Weights of a small sound classifier.
Model: 7.95M parameters, moe expert_choice.
Training: adam_atan2 at rate 0.0013, 8600 steps, batches of 192, held-out accuracy 100%.
Rows from block 5 of a small sound classifier, named by matrix and row number. Rows with one number within an expert belong to one neuron, the router's apart. Each number is 128 + 32 x the weight over its row's rms, rounded and kept within 0 to 255. All counts start at 0. Numbers have three digits each.
Before each expert's rows are labels from the 100 clips, of 14976, where the router gives the expert most weight on average: "strongest on" is what is common among them; "peak on" is the class under the peak. Only what is clearly more common there than usual is listed. The data: synthesized solo parts of chorales (CocoChorales). In brackets: how many of the 100.
# router: router (model.blocks.5.mlp.router.weight, 4x256), inputs 172-255
# up: expert up (model.blocks.5.mlp.up, 4x128x256), inputs 172-255
# down: expert down (model.blocks.5.mlp.down, 4x256x128, transposed), outputs 172-255

# expert 3
strongest on: tuba (100); note A#3 (53); note C4 (42); note G#3 (41)
peak on: silence (75)
router.3:115196142089126125153073114107121113118123066136089074107109112123083131109144125106123148089128071110148097156126081074117151152123113150144149161161066097059140156180117136146147095181102114103110084122093128125134127088171134179089133043093148192123
up.0:116136143150171170129139118156128160158131143148121151107115143154143147063093110139135173125133150138128165104118135121127168138049170097136114106111136127159103088156163123114123138134157148194144192122158162125148146146085119134165137189199081118125
down.0:112111147097100089125068155127147097133126150143169129209140120097141149161154157078133106086169155120157118123160067165143130130140106111113150163109152105089134164151101106162130152109119125146041101094118088093128118139170160114106139080126130122133
up.1:147086108165172157136147140129103149149130176128164146125145158134169105069100145146142131121116131116141126123114153166104093093122100116125101139082153127200102113064117104086100110085158131165154136146169117118115102188073122073139120169145087086113
down.1:125047169102122095169156141114078163108143215119149175128133145106173156144136188103155118110145160122135123097163178198123150103119133118098058165068212113119134145100131107170119175075181126102100147136149114090102159135109126128158122108176139078129
up.2:133085109117137166123123153113094104134135177132163159141173169123192139089129115122147158090173138105135172106133129172132139093139130085150133124093141120204119134099127101093132120089147131221120162119183128095126131161057098104175115182180110108121
down.2:145045159118136108135146142125085156088154202106123202122145146129148147162102185117143128098130155134137132122154163198153182081126132109094065190085193140120111110103143118138122160073147114114080167128147123131087139128114115150151144137200138062123
up.3:140085111172144144142155143135141159134156170123109141115157143130175099142111135163101093186133123136107121107129154181121132107145125111097123085091145138155108086071137131089080130092142135150112132118156098165113097174062087084173142221160119084070
down.3:143067150078114131123096152124074109137155172136166201145147168114159185198140143110212094082195176121139162107156153181165167104157137123133093192090171109131133143130153137134177150107200121139110154099157133113125145136136142127132136125185145101160
up.4:149140121166177147159106152118173163143117119105156098101105109144216110110136143167158177156111101073162108173120172203073070089130105187117140139134097117144133106122102114055171106110137173148149138142151107155097168137104121086118161196151168055152
down.4:102203125110104087089097153122178130128108086141118047137132057140154106170150112101159132107145147092085138174131072127106131132128135131138131157178094152118196138186139159127175125187110133144103137109111127113160153142174142157051143104089133116197
up.5:149105096207146191116147136139140177101124158129108181127159147117161117079116152149105114129124113147110127101128143174122132095099141097096114101098144138169093096091139103106113132108147139158123133172154149148126084161065113067135134186141099096101
down.5:121067145089148121181114142131083170158146207107167162155151190120197197169156174108189145122161147107160134109165148174118143142109135103119071159101164129096124168153144131149094142119191105154094123119138154097132126182122160101163116086170145087119
up.6:184070105198201142170132119134145196144126188077146084089105114139152150126108165192125158159101121086175128163116177158087078054142129161101099140142129150149160068102106086092111112045140133100135152188113120144115151143131170095157181159130146048124
down.6:151130127109135084106132102139169149142168137138124004162109097114130089190128157167080082127092123112109116172110094118078132140167125157128154123162080103057165111146146106122098150129113141180103107117090109142134139142156164114069150127118076124115
up.7:191113127144162170169117154145150144150157205088159153138138165117193155130128160169134151092132089131169123099130152176088124094102126128106131100076135119145152120141128049090096125096137173135073116114155142119154132146100130090178194211132103091069
down.7:103108134156087059164146129101136185089129188160053137061097096072108092154140169088156102124118142093107118127146165135143175127126110089099074165100187125137179112131125095199037122092137112138098073143088087141084145149139148139100138075127126110146
up.8:136103134179117168091099150133129141116125150149129176113158122112169159108136096148125110107139118124097182136153159185136113100134186132112145117115130141174134104125152089095186121082133187098124152132159161139162137129075130116145165219186120107110
down.8:117065121152167144157161154145107148114118190087161195099127167176118185134138156122143147189117177129153157148128163174142093108138136124111054148155194164163114116074124173152116136090163110057180182204146121141130138187133162097161127123142148094143
up.9:121121097175164183108147135133131173112129157141123186102123144131135114083114120144124158140088157148112135097113160123148126133064146101114105089111141110168092074110158102101081121124151144169144139162135136150153137175083101074170149202132086103097
down.9:123050182063141139167108124137106125147155194126131164177123162115171153179123191119165122099171166095164163115154132163127157119123124092139090136088169125074106168128144111171156136085178122149094135096162139077107149116154177139124115079196138110147
up.10:148079114140136166133135170144110107155143177137170154159190184128175134132154128137152117114134150117162119127150142180116117093163120111118141120079147140197135120073123132088118141084152159181164155109173110124135120172072118100178099192169099111106
down.10:146070169110136159152147138132098147124140205117127162104146152164148184175101167109167138109136150150109165134146161182129138092152150113142069136084182175125138145117160116146142156062164119088106175127151163099139130181139153116164157116189137087141
up.11:136076104148144122112086146123097123138128162158161197123156152120168127112132107138157110112158127147119178105135183162143112112131159157109145175094139100205143123125129106100158140101143186152165149106157162130154177135084076119217097210172125111119
down.11:150054152144170101142145150131091150097118218098149169101127134154145150151083175141143157153101164131154133112115188188114115091119121145100048153092195138132115128089114139123115185059159110056143181133145109102102133139126136106174127142184125062116
up.12:122135131138118158135205111100145117115106117114152087102107122111155104050144101179173092191098124112154090105095201118094103142147115133158171062119133133177080166070110131115115100139130144164192116098165114096085147106076103107188112143143144134136
down.12:081169141065071098108070131134148090170121104184093071176139082097109130153172115086130128104154131116118149132145062101131137161153116118155149154137117119124159165167152133167148139172097148162067095085077136087189134112188153146085124050116130152158
up.13:153064118158147145114124150116088118123127190139176173128153153128188112133123129154147110103121139133108153091123158182130085095124140141107133149098118104167133091127135103095137128087127170121150144096150151128160134137086097115173113245140105097112
down.13:137037134142135103136149163124085123099125196102151208115129168145129162185113156116178154131142152120151131106143164169140164098131121105103058162100208149120119149095111137133153162085153103124126185126176100119088133142121145102163130128181149101146
up.14:135113099199173181099138115157132191096116144140117117101142127140152104129110146180133108165079137138137127134121174140105114120116129107101104093120118133162107079125161126097097129120144138153165149135124146157113104151085131096145154189167098087112
down.14:108108150091099086120077135117135120131142166168170161165144130087145171170174148088170088079174172132118159118167121158154146142143115123126108176088168110121164155157148105167137161113145135145032107105104114117141154157153171123095140062135132108158
up.15:150077112140163158124128142144100150151151175138138175133177184108146127111145157158148083122105124118164133114125167138113117146135161131092106116113133122167115131110154106107102153121147155172163157110170135133151128135071126126174151209186066131091
down.15:134089174063118139174089125127118121144157172129140154134143156146176186191124156110192113091170157133127180138176122174132157121145137101147092163087157189125153147158163123136159129100158148101052144106140174119153145190146145120128134102197169097151
up.16:159090117170230156167149114120185176149119156080148074097095112162157136090122160220124157175114130079176138158097167138078052102143130178127110127151115150160099098088123101090130093099126161101169170168138122133116167127134170118166160176151146085138
down.16:144132115108122082097132105134173148132158137147094014157111082097129086171140135158100098124102131104106118150110083119092140129156113147139150135157095100085167114147148107136103131138122140185089091121075109118139123130167171103066157103108088117130
up.17:131087127128128166118102128090058121125122163131210161150176172115205132061142122150159139094154151135111151114142136164113119104118132111142119116069131141220133119113155127105145132082154122165144137119169131108121095165066129118177104191161117106117
down.17:141074164155145129179164135147126166104146136128124175138139160149179213122108164149120176145099146133104127131172130167124174114136149107123105146128172211134104143102123133138155162107167140147070168139185145118104112177099095110149095134182183115170
up.18:098048073174113105095094181106113147127109143144167229113131142095120137127157112096164069112130170140091136103113136135196086150158192151074141127128153121158116154147136144143108160131127126114150098138129117129162148138123131116182136146123098126098
down.18:121176167103121148165144096124176149171152101159094115138105142120142105118112157093084112138111086145112113126143103099091158185104116110150153108121081127040118185165118112145113123185132121183103069104134145114125103154114132125094112094119102167121
up.19:157147142121139127105117093121097184111128152153209174129151140150163104096130146130106168140123084165112105108154148175077102164049146163127143168084155121122161165144124083130104138105137116145127128170121149096177115207100108104142155141131105130095
down.19:164072119144126115109162162127120093157129142094132158111121157157091167137098082101109067124151149129130117117078165131173115086158138168103140155123149154163136088093130164120124149100119134093132164129095153131109158097110100122202149176122131115109
up.20:099090125105142179125130116099111154133093109104195105142151122115182142036147115144176137126146129122149095102105153115133097126108157125154147079117151145184083156141157137126150109133147117152152158138179129071108143135109143132205128159157155126154
down.20:130124118102090122161093140151180126189158107143121102161159101106202167120152093131104145121183105141134140125172065160144175156168156122124187146168118153131117199182127108138143113194141141199072083098137178086178130164131091097168145083164167144123
up.21:165072110108142155104100143119081127136132171132236166149178154126196118125141119151146108109148131137129134108141147195110082112137123143118153158074133116187151144120126107103120134072142132155123135113143150102158118182101076097193113194162138091091
down.21:116120161148090119128178143141135128082093147102102184096088097142125182121100117098155168142125168134110122099136165174145148069083124083126078088102219186162144094090103166146133133087147124087123178155100136113095132122119113082131151114119165058193
up.22:177145105168154142138165126148144145127116150084144103089102118134119161113106127195141166183089135107188106145111157116095128080119109131103110096143147143168200051077100106102082113092132113125160189197097103153112146124129153099158187163102116077137
down.22:156167088130107113086146108110182134129157097141124072186114138106091066123157138159105074138105127118114104134125095088096128146134089132136165107144088080105156120127105105115098124141100105200117088127116083152107132108149174108068175113076089149120
up.23:168067105125175152122131135120077134152146183121164129113153144135159134128107118156157155091120136115148148119109173144125108100124130148134108178102115094194126091133162089076113117096155136164130160109128127099156142153095100120186140214160088068088
down.23:127043150105109097145126167125085126106128169106143235137149183118150190151126143099151122096152157127131121089166128187162153122136161120104101172106197136132104185122122145155151173114153130127094159104167153099125109131118117121189113118195151100120

# expert 0
strongest on: trumpet (98); note D#5 (40); note C#5 (40); note C5 (26)
peak on: silence (62)
router.0:095093167151139127127164126120177148088133158137108119138091119145177114115128157127113145136135164142071177144135130139141112135149168107131101079108133142175113089111172114138139148089127177112141188128183120168106179163108118112106134188159119128145
up.0:137135107100081128078089140101068100148130095167221182138123157074097128140148101113175103090103133144129081107152130146145126157126111173134176183118141097099133167120090100140166137108133097201097099125139113091141138128120134138138137087099137161124
down.0:108116146101161146141137098162115132126120181116111055139158126178097184074144157196138140172136104128162164193119157110095086140164159113140120091148118153126062093103155145133115133103096147099135190158142153171117163174140164113152147134158118168147
up.1:156107062146158073117142107165110156134135142106149136096100131121074134124113128176140096159077122111167060134094174083125146117089138175086124160178143099097127102103092135110085145131158089138155149160090095145135162108125107118166140154083100111112
down.1:121126182104164166176087093112129085162121141127132083141197129185150115132117143150077117108132105150108160137117110123098081129120124152175101090099103133127109113124159146145149137112106188059155140092156150112132087139124119175106055132147128133141
up.2:119068085151152089153118142134077179159121151112150164103153159083126138113154153126134123140103099079172078124132133135172092157120147171095116197167123144114097129143124145125119136145146097131134082159106146137147098133109159127176127140148132112084
down.2:114188182102114185135072119174151063162094094110124094178162107166147170117138103125139146136133112156157150143150086136126098128123122100170163086143110177155122117167142135127162144128068168103073166089141172158150123126188160124131133098132170148169
up.3:143143107110119108070134099137104130125125112153196136118107115097093108178142102149172099117071117135129107155121163090108088144112098192136147201146106090085182131136129106119126105118131104143119109142059105103166137132156140120084144102080096125143
down.3:096102103118115147149141097149086131141113135115114118086161144159115207128129100143130163185104102168109151127126138088075136149147150082140119099150130143075079149094141141135101140138114083112120152156135172116129142208103098075167140136114141168119
up.4:094097130128108071093086163120088115142106099182120206120112129095090132178154091086163111098130130108110111104125097129200117189133155151127150207146140165101112152182144151153168155156104141162124103084084153118199126093156142160155149120158118153128
down.4:140133154122165164183124110173148079155143160072121095144150122192129143146092139186083149141089116156161133171116126139139098085144107105162100068131117140161110057113143123096122120088105149061124184120145126143109137156134134126125115171120127106151
up.5:154146095117134113113124127126098153122126092137153136112114112128128142111128107137204113119135109102141114174128139129131101147128141219141148217151103114117109192173120142096210086163167113127105115136150147092156140137157151165095129105107161148184
down.5:045149112104074123112073123161073093103089101127140108127203122102108199124167070086098148142113107170086125139169086105123170124147124040118134105154133101116164104108125146166076169138067100121079133150115120132142085158098070117116096086070172133135
up.6:135131126125119117119049125153078110186111107131180132129137125095087149097137112116116122103118068070188096130104104112119109140131116168099171177120127126093136132151088084111122152099082109150090079117097116116149113081135168147132163107122123134103
down.6:096157116144107054125105140145130120096092125098134136138114122094138181129122088126147167124108075097175094106155068100147116142088134068136152155133154137098098113186118115108090155153105077083007093121072152150128087184135156088161123100078147109102
up.7:153143099099125086102108151123077124147124109118205144132138151093107164125113096138132128124122095112188056114124115139088129124108106159124157160142145106073123153116051127103125105148150066193113124140130133092136109106131125104161122107092127124110
down.7:068109099140122135181105129144130153144111097088116119133122121104172128105141108138174180148139104146150128101140102096145093152124190093123159037131132165095054153152147143133130114168141134089095098111121194125154134153124123099205079112138191107095
up.8:158147117110099098134101129111063105130112068126186171147108147124120137088150108140168145107128115088198050141146142104141134114099072179126148175125158119120150149119067099101158114121146078159123124155127086121125154097148136164148129107113165146159
down.8:098107175128155119132103076126107171101126160159066095065059101114147160166065153151177133141124081109125142131105157099112091169113170097186100116109149203053068131126172092136127109093207134076105135123107164091145115177137149089166126103170124112114
up.9:156162100107134129108118112134092131125134116127148136134142135098081149100112111138127125124120095108180113156121144103107140142107145175131166174154111112083125164156104126121142115134139086154113117149124127085130124097145159129128136081107141151135
down.9:073151108143088156123104112115106138093123083103114139071147105116163143119135081098118148130063132156068132127154150103097143114125168056130143045101112115134155152143148106134079099138138132082091124118132149112119123177066045093134092107126175132125
up.10:161120125098129167170124153150117147149174154117099135154170165145130150187102161092125170092157137157131150125195075142116178107102117098116102153112099129046182121186146135136126152127162099159052122129124147139127091163174149134111158112146125152090
down.10:075153076161121106049119125118183159071076082140148124108105078109084113104177067127147111191131127123125111113080148116142077157122089130144153143161170135163102153068094172118100108156105115123126111170097068122145111129144140095130094108069160097158
up.11:171138066103121117091135151114089131126136104114152157115135146120062106151113113140152082102135126122137106124127142135111157101128092181077140204139096103066145126141080141094118120144122080155101108131107098116133087094136117158133118120097134102111
down.11:081129131135091196111116100158120148125062150136098138107155107099131189101176113142144131167115084149133147121163148128125153145095171038110139060115143147124108104137129076159046102123087104123116120156108194137127123163080129107153139121144133133144
up.12:140151077119090106121082148116083109147114094120205170157138157105088147077157113119148139131153112127193065117144124096146141122113099128101153145138171104136138148110049122122112129134126046175136121166144091131127145114133130135178109087088142154128
down.12:112107174111164142173123097169135135161137155129079083105114102161152151138094130165165120116144091127126184131102115108105083159135220107179145090145110203076070149154176119138141125141192177077110140101138215081212107175157139114173096123162110135105
up.13:152101073127146076154119143120106174149153143116190127130155145135124122110125160120124136140142113122197104162151146146129101129148118180116117198179130136141131155115069150114129114121119040119116100182136104121126153142163169147164127116137158128097
down.13:100158172079109157127104095150120073149113104158123109130155126154147160133146061146135123127167115188052177071133098132118129167115135088177160094110124137122109145142170160146160142170105191132089137077131203094203054141122085122130085126136153135149
up.14:140173104086115079097097134116078118131130108123209188121153147106080151137139112118140129102110085099146076126129123138123139127096102178107139217149124094109175144130079126114128115112109080138102118145105094114146097096122124156115132107108137131120
down.14:099123113123108116129121110154071156125102121080151139102116091122119166132127110142169135167099096125145130108132132108093115123095169108091155087141157160059147145127112098158080142097104106110093145151096168095154161174137099100181113102122158112114
up.15:151114062151111075123126167130094128116105133116199153131116143112089125099139135131145109162115133132195036141134143128132114106142086140090133144146181126145142131080025148123104151103129054135145125172137075138105147153123129108157116119070135125126
down.15:095141189113155157164083105126126100169130114140125104107163136183150126100122124136108140124155076162104175135123118126125097173116176130172144094119095173125074126140171153125159135148126181069126123100155179147191073177103117152143059135157141145104
up.16:137165141123106121093102106121102107151128105149217138169160128097127140114157113113138130124119112106176104151159146173062128119113085164125176183147125126112152178112066105126164112106092089183127108128135130068141125090127139126140120091132156130139
down.16:119070089095167148142141110093168152139140169099109117078062083141128123157095117161177126157138124094152193126070188087124086110161121100160136050098149174111096122088173119090087060091148162098152171130127117096128184167145126071173103137159150086153
up.17:155183109106153101132091127139122149152154084110153105146165149114119150128152115155151154103130048100175079144127122099118173164121139181120160181191055093073120151221102092078180094180113092155103105121134149123154145060130128182114158146118135175104
down.17:093156095134089118136055118084084114109105123099093093100122107106121148102123120107165143117129143141141145167137125074147139084136087044128108086076147123140146059120121120151045095089145076090111108157073067177092101187131119106121145081067147095153
up.18:173144145102130129186138148088113107167150138108122119119126163117153152106107120141120155108150069085179111115134139143060168097139056133171137165117120145110108197082066104081151072120151124151105069105155133078094109109118139114159131115149162130113
down.18:121161150146103105196150107096169111175098152119107107113128138133136168091123127101009157159118090124121118129132107154138092100103106109154113085102151153168109123105081107157105084113068138079178099157097173109102063121094152097099100087098134107142
up.19:191101164095130133166109123126079112215174142127136149148156163128171136150107156161138088054116139105148131140164142136123167098126147217114106171087068068119188103182140055108188144097180120146105132104142159137110156086100118186105158168174108127110
down.19:134078101187116118072182157107202176062098134113122179145096137092114097117155164122107093152149164105117081121130109147156095111153121136081099151151164154154139107105096155156123139127101096128128106163121080179117097107148182102130140142101107105114
up.20:137099102132135093140071134132116137158129129159119091114093108099117138139097092132169116104112065103168140146112132094085117157150167115142186122126123164101149160152078086092113103122131130150111104119122170079170159125127141097180112121146105139128
down.20:096120111177113094060184134090129138046086132149136090147111145090104111081187120121105201162123191113105079119166087141099104144144093101158126153146170111171091151105122139159119153120108070145113096154129073090088134130113182113112160115073113132105
up.21:115139148107063138050082166121098053136100100171179193155123112092113137164165052095170129090158150124117130094138108156176102113153119121151215124097160148185189152142116124144178134097089151172124127073106130091181134114144134095156147101123131132138
down.21:113132135142146134158119130134137104144127140119093115107159095164133110151095128143088133107115136151071166148112107155153109104135142140152061111139108125173138092150163158122164124130112163048146140092120146111136122122139136217096110164148121092153
up.22:135147081145139190170137120158146166164136104106104095136138137104115159116158130139142150138127091148185134176159107077148153141138150125115166111182077115089096148190128129124119111202120111171112084142143171145120171127169167140143155072084168185135
down.22:086165116125111076150081073122100130143182108150107033118184117096124123096145135136095159117082135167133137181163122087151171148149124122133114184131087040137123094163164138159077105174169101124114078135098113176132139157114106153059100076105134135138
up.23:178175127108140126167136165076138095135137131090094105141107146145135139119089125125112158119158099105162125105096120122049170098133044120174143150124104153087106188097062156060134086139120106156112083088151103083080116086140132124153135113127149138136
down.23:165167125123105131181144125085169091201129123118125080151164144137146142116108106117029138141090064110162088130118112136096131118138074132173158119107123161130098180106072099096116085133070088151123073104113160071087056122097138114129096072113157121108

# expert 1
strongest on: flute (82); note C5 (35); note B4 (32); note A#4 (32)
peak on: silence (45)
router.1:131093068156133079116119153146139157145129181120196192147161127108132138128149130147156089156117167144135144103124172149164104134114168183078107129132196093167156110115117151122111182127158116125134170173142091143138160142132129115160129177128119091130
up.0:084120148127176147101172074141106128073135155205139125121143120157105112101139133139159127135118137152101144138125155110137103162115121119190131186116133119138084138106181136168123110102175159137144169119153118108157103197117119104081090102130108165157
down.0:123123127085158154102125112076167102108169138146106118129151125141077121077156126141054152120152134105107166139093111117150135121157084142165130109110112102188092130065154110122122111103063154131149128145153082107079125073110174154067132120146130162131
up.1:088136162136089129142120100135097147091117117132121044106137091109190126073134136112170167100141067138116116182191112180084143095135121072132128167114124122114143118152126107135128108111135099152079118136130133129097103155099096153109117075128173114174
down.1:182117095196114148150135144114173168195117112109155110108138169126130130117158137123132064148120165164118137128161174148131114096131178208065130112102119117169179097152116097113161141110099164117160122141144184198130196143138114118131164148132157122127
up.2:098161135095149155149110120104071116124125105143087072118148142131133136068142114105141195097115076093129113168142091097096163155125090061186121193156092148103095168168156110129117080159111101182121118108130142083118116134115125165115136037132143163139
down.2:193147102191129106103160151106109147132133115138176131092092134106126117103102127107137143126066140112117091141107164132122114122110124191107147168131114134160164119104098116084141117114170108129179107148129037130130133145101134105108180162096088124118
up.3:102161142102161126140136103098079131119124111134109088117130144132153137051134124114129196113124101086148108162130115129079147140109101091179125185129120140118069172133147120125142101138117102209100132117160148086109128133113130142131134047140162142145
down.3:186148108163112119083149142103117117149130112155202136126111152096094106116117106116127117113131137125131093117126151113147136143117140199088168190118101098147145116132103099089138165132140106173155107136130080152143137104094124127125186162105072155078
up.4:120162177114122144175153122144104113136139139125082086106140143151142141076126131118097187100152084108125141161166095188089178099134102078141115214122111131117104126130130113138135095126122111132088110128134164125093100155097101148103129080147164133112
down.4:169114100187125104112142161107150152142138107150144139131106139126116091124106133102108130123106161128124130154145167141124122114135147187091152169116087129155172104138112119072157127106108133157135123134119099153086179116135135122125169187152115128114
up.5:103130175099138145149131101091099095115134090120102058133122138122159116118126134129124174105148109068119106155133094123092167112136068087182116181122088137080075128114153130121167095130123136168104131092145105121069122101132124169074111103136176127153
down.5:183135100160121102092138149111140148100159107174135192148113148078112088110143134118122097104142158134121129136147149123154149144122125155087150162123091107164161109132122118078148141125121135172123115126125061187098167086116134149088165184134099145095
up.6:186118131137165125183164102169145161152176174116110000114125113133152122170104183168129146130099115105204153228142164133047122101164103135126104150168059114111143107128134099079118085108140093119106115143112123157072150138152157110095163143127128115110
down.6:074158144100089146143095121130144086149106073150100186129116156146121124122124087103135097103181129183079156071149092080174141176090159091132122106093172154124100181166133172175137141204113179129111141080163190127192131122140084171145080085143147178168
up.7:092177177106118137159131126119093101108121092138092093134121134101175145056146128106135216104165085081156105150162073126096161135113101053171123155126121127097076165145134123135144096155120096171101095090141142105087128118102123159094110048131169143141
down.7:186116112177103111071150123103079137120133107167152135125118157096068113110113118101135096114113142146101095136133159105148143132139146197095157166105094103151144106122109106101144145107120118168148108121127072147109165093107124170115183177127097162093
up.8:140110125115091141164129150088056116132138080136139152163185170108145124095157143088158107065136121118131109172205124146137133137176130142133150151114106145152124213129115125117194124117132092148084070128216130137093114144103136182117119083158201202112
down.8:138192149091162113130113103201153120117120158085067080118099073175114147177100100170134121166151103135129137110088095134084145129107131071157107063143135167080164043154148162111098112136110159105127205109065162128173124134185146113133148160128099069139
up.9:099175160112150135132148097117095115103128116136102039119128133142135124080123131116122175119130108095128123186142110135061150124110090076174112180141100139096081146146148129128134113131118113171118144106135135094117114135123133143102124032131143138147
down.9:180118110166125088104149141112138131125119120147161138137094125096104092109096133111156116118149147132123114139124141101145123131123157178093146134107117117138145093144105138093142157118122117154152136122125040166107185099142127141139161167108069129100
up.10:112189150108141130145149094124087122099134128118088018115136129138117128078127141123113187113132091093135113179146105132055166119124082088157117216148086119085098135139135130140122099131111103136100133117130132103093102133120114151103120053125144138124
down.10:179127114172127087109136135111133126125130129152150123140082137109099090106091130137128113129128147137140109155131148085141107128122153182094150137115096121150136080135107134076148170100104130151133133123130035188102195100138147149131160191113084143092
up.11:101075117112152149153087146121102123182123167113135119130150153127187165124119117121200142112109104110137157147135110134128096132142149083152151131093122183141123146179139087099142109098139161163069143092156179092152126177089126057203121117158138121126
down.11:185129120160139078067147162118093126078118106120158126154157133132107080131111125123112098119150165152121122122111148144116128120141152169070120116106118106140137127102127165082160190129146122125157157122144065121109120106123124154091118206125069123094
up.12:098095123122147133147101107122024125124138101127126099118151153130134149115112114115142175096119089088120130174147079111122159116143116069175123254146093158114084153172191125123140108125116105176071135096139134102126083141136137174112142079149165149145
down.12:179146081199125084092151150112135151099143140144140138111085151118085112119085150126123124113106140142127110120118125133138136123104139171060124173153109093113159095136075100109111159126138097163150105150120068163115152099121133137116186153098061143094
up.13:095193167099123113130151099103107133061125111133085071112116110128131120072131136097113188116134097093121110163153109138063154125105095052164102153133118126095109141120134125143124096115108099130098125134130120094100113130126127161074113021124136136136
down.13:186124108199122096088149125108134146113115137141179126141085138106110090103086132112133096134111156137119106138104151103138101133126155184108151136116117130150132098116102111094139158084117126164158130128135056144100181109121140130141169168113082146113
up.14:109137147116107154139111113124074062134118124132131108128131131124157120070119126120144174110096093086147118168128103142114130102116100070178125170112145174131088155151150098144155109094133136179126125078167148084112132167129142139117127031131149147176
down.14:177132104163140104143183116124133159194144144127133117097114150119106132132108131119081136173138114106099112123117121131137168149109185192081131153152113123132141131161127121112127130148119096191176120116135166148127155120121099136160168142156078135081
up.15:156183125107102185124133125151076081110137105142127127146135147148105154106105100145152172143117133145193106125135148082105199103094094082158168102099164138146161122110113124122113112118144085192138151134142115122088119143113102108143176108111134161161
down.15:078086154157160080168088128142122166127132135156084088128077088117153071156098169125133101099120087096119148161113129112123090163163167159136133138156086158063069158148149122146155173124138175046099072089153141121147158121140132149138076111147132149088
up.16:126171162124150142171177093140147170116135155124106089128130148151166129046125161129126188119123103116137112179164124155042180125084149105155119200164112152077110155147128118148148096146139116191119147148181152093117132117115136160130112090130130136175
down.16:168153131173114104045145130110134112120101106165165109138114107099087076101126106131119086123099148133107102115094165101123116122122121230113163174129091087137145105111127106112168182100106141129162122132123081121118165062124111144116168173081097145111
up.17:120168150106163150146160072124081118116138113133102055123125133148125134090117127137125191119094122081135124178139115093068149122111093079185121167154101151119101138124148108126113094119109082170109129118121141084112116141122134126114118031136140143136
down.17:169134098172163096123186164128176181135125148132155147127123140130119121124130142131118134148157164143118125109109133151123111131072166166076119177155156128150173103137116162115100138141148121152170169174117102141145181142149126111152167180119087104121
up.18:131150156090153150146167111160146092145163096113160079179162161151185119148140128167109184126112141125138117154152088128053141146131117126147137136176059105108136152154159165113189135161134141213146179087169153113158131110128107155104097153157135147166
down.18:097110109124153146097135175117186093107101103119154142168104117129133075143175101149082116154185159089133155113083097139127064155179134143125185066162105120128092160104130155112161135147092189135192153113159102113127134110140133110120101181119118158115
up.19:128170137088111186129125109168081082146150127136131114165163155144104167118133115140156184134104114130208098144149113083117214124096120046160173120140156141108131109128123102142112115127134068193131145128129127135114139149115106132149168093122128176146
down.19:076112141151126065139098121126128129146109123137120120144097094111129068158140149137120050114118099089088144140118115129144095151140157186104108157154083119051074114142150130159163175127104154046107072094118117157138149105133139198072080120110120130110
up.20:121159131115141138132131106109120139079128132138061083110118115140124123121098143111126195096121103117090129156155086145071166099108083056164075194115103137109142130156149109120131105081113096122065117120118154094108102147136124153088130067140139112123
down.20:200126122223124112101160144111146160100115148133157112135087134101142096115087149101125141122121155158100113136123139129109107122111155165098141127101118117138145092114100106104127160097152121153131127137132051142111154123113142109112183174094060126114
up.21:186124130143168142178168098156149161165163175106111004100116110136149131149099183170140145133098121090207166215134161148053112092148113142124104136158065124111132100136126079085124080098139098111127115145112125158065156135157179096108178129126128112119
down.21:071150163105082137145078123128145081150100072159113179145113150134135121121132096101138089087185131182076166084158073087174116175099167099141120107094158165126103173170144174173164154191105187116099135078163184127188139122149107178132082085154143176163
up.22:102107136139168127170098093147092169144151123162058120098128141121142140126113118145106148127111099096114128121121136098136176189088189129139125157151087141076066135187191109107131124170172144159131091100133206133143121151081113129170140155216125153089
down.22:135098138108098106132140149138177094098116135153133118189093121132114110155116157098110097122129152157163136158175114128124107103177076089138129106121173158147164144078080113159122152052084152109071150152136126118103156117203158118104136061116142146153
up.23:105199151106136130113141094115082128100121090125124046111134122138122130063128126118125178119137097109137106168137115129069157124104078086171125195140107132089089135135135135119132109127111085176122143125129115103095110126119133139095128038125154138143
down.23:177136112184131097081152136115120138092115125154174131138107134104106096108100123127145106116139147139132096135120152092147115135119154186100153172124103106150150090146117143090145163127165118161154142124123061151100151097126137138124163179101076142103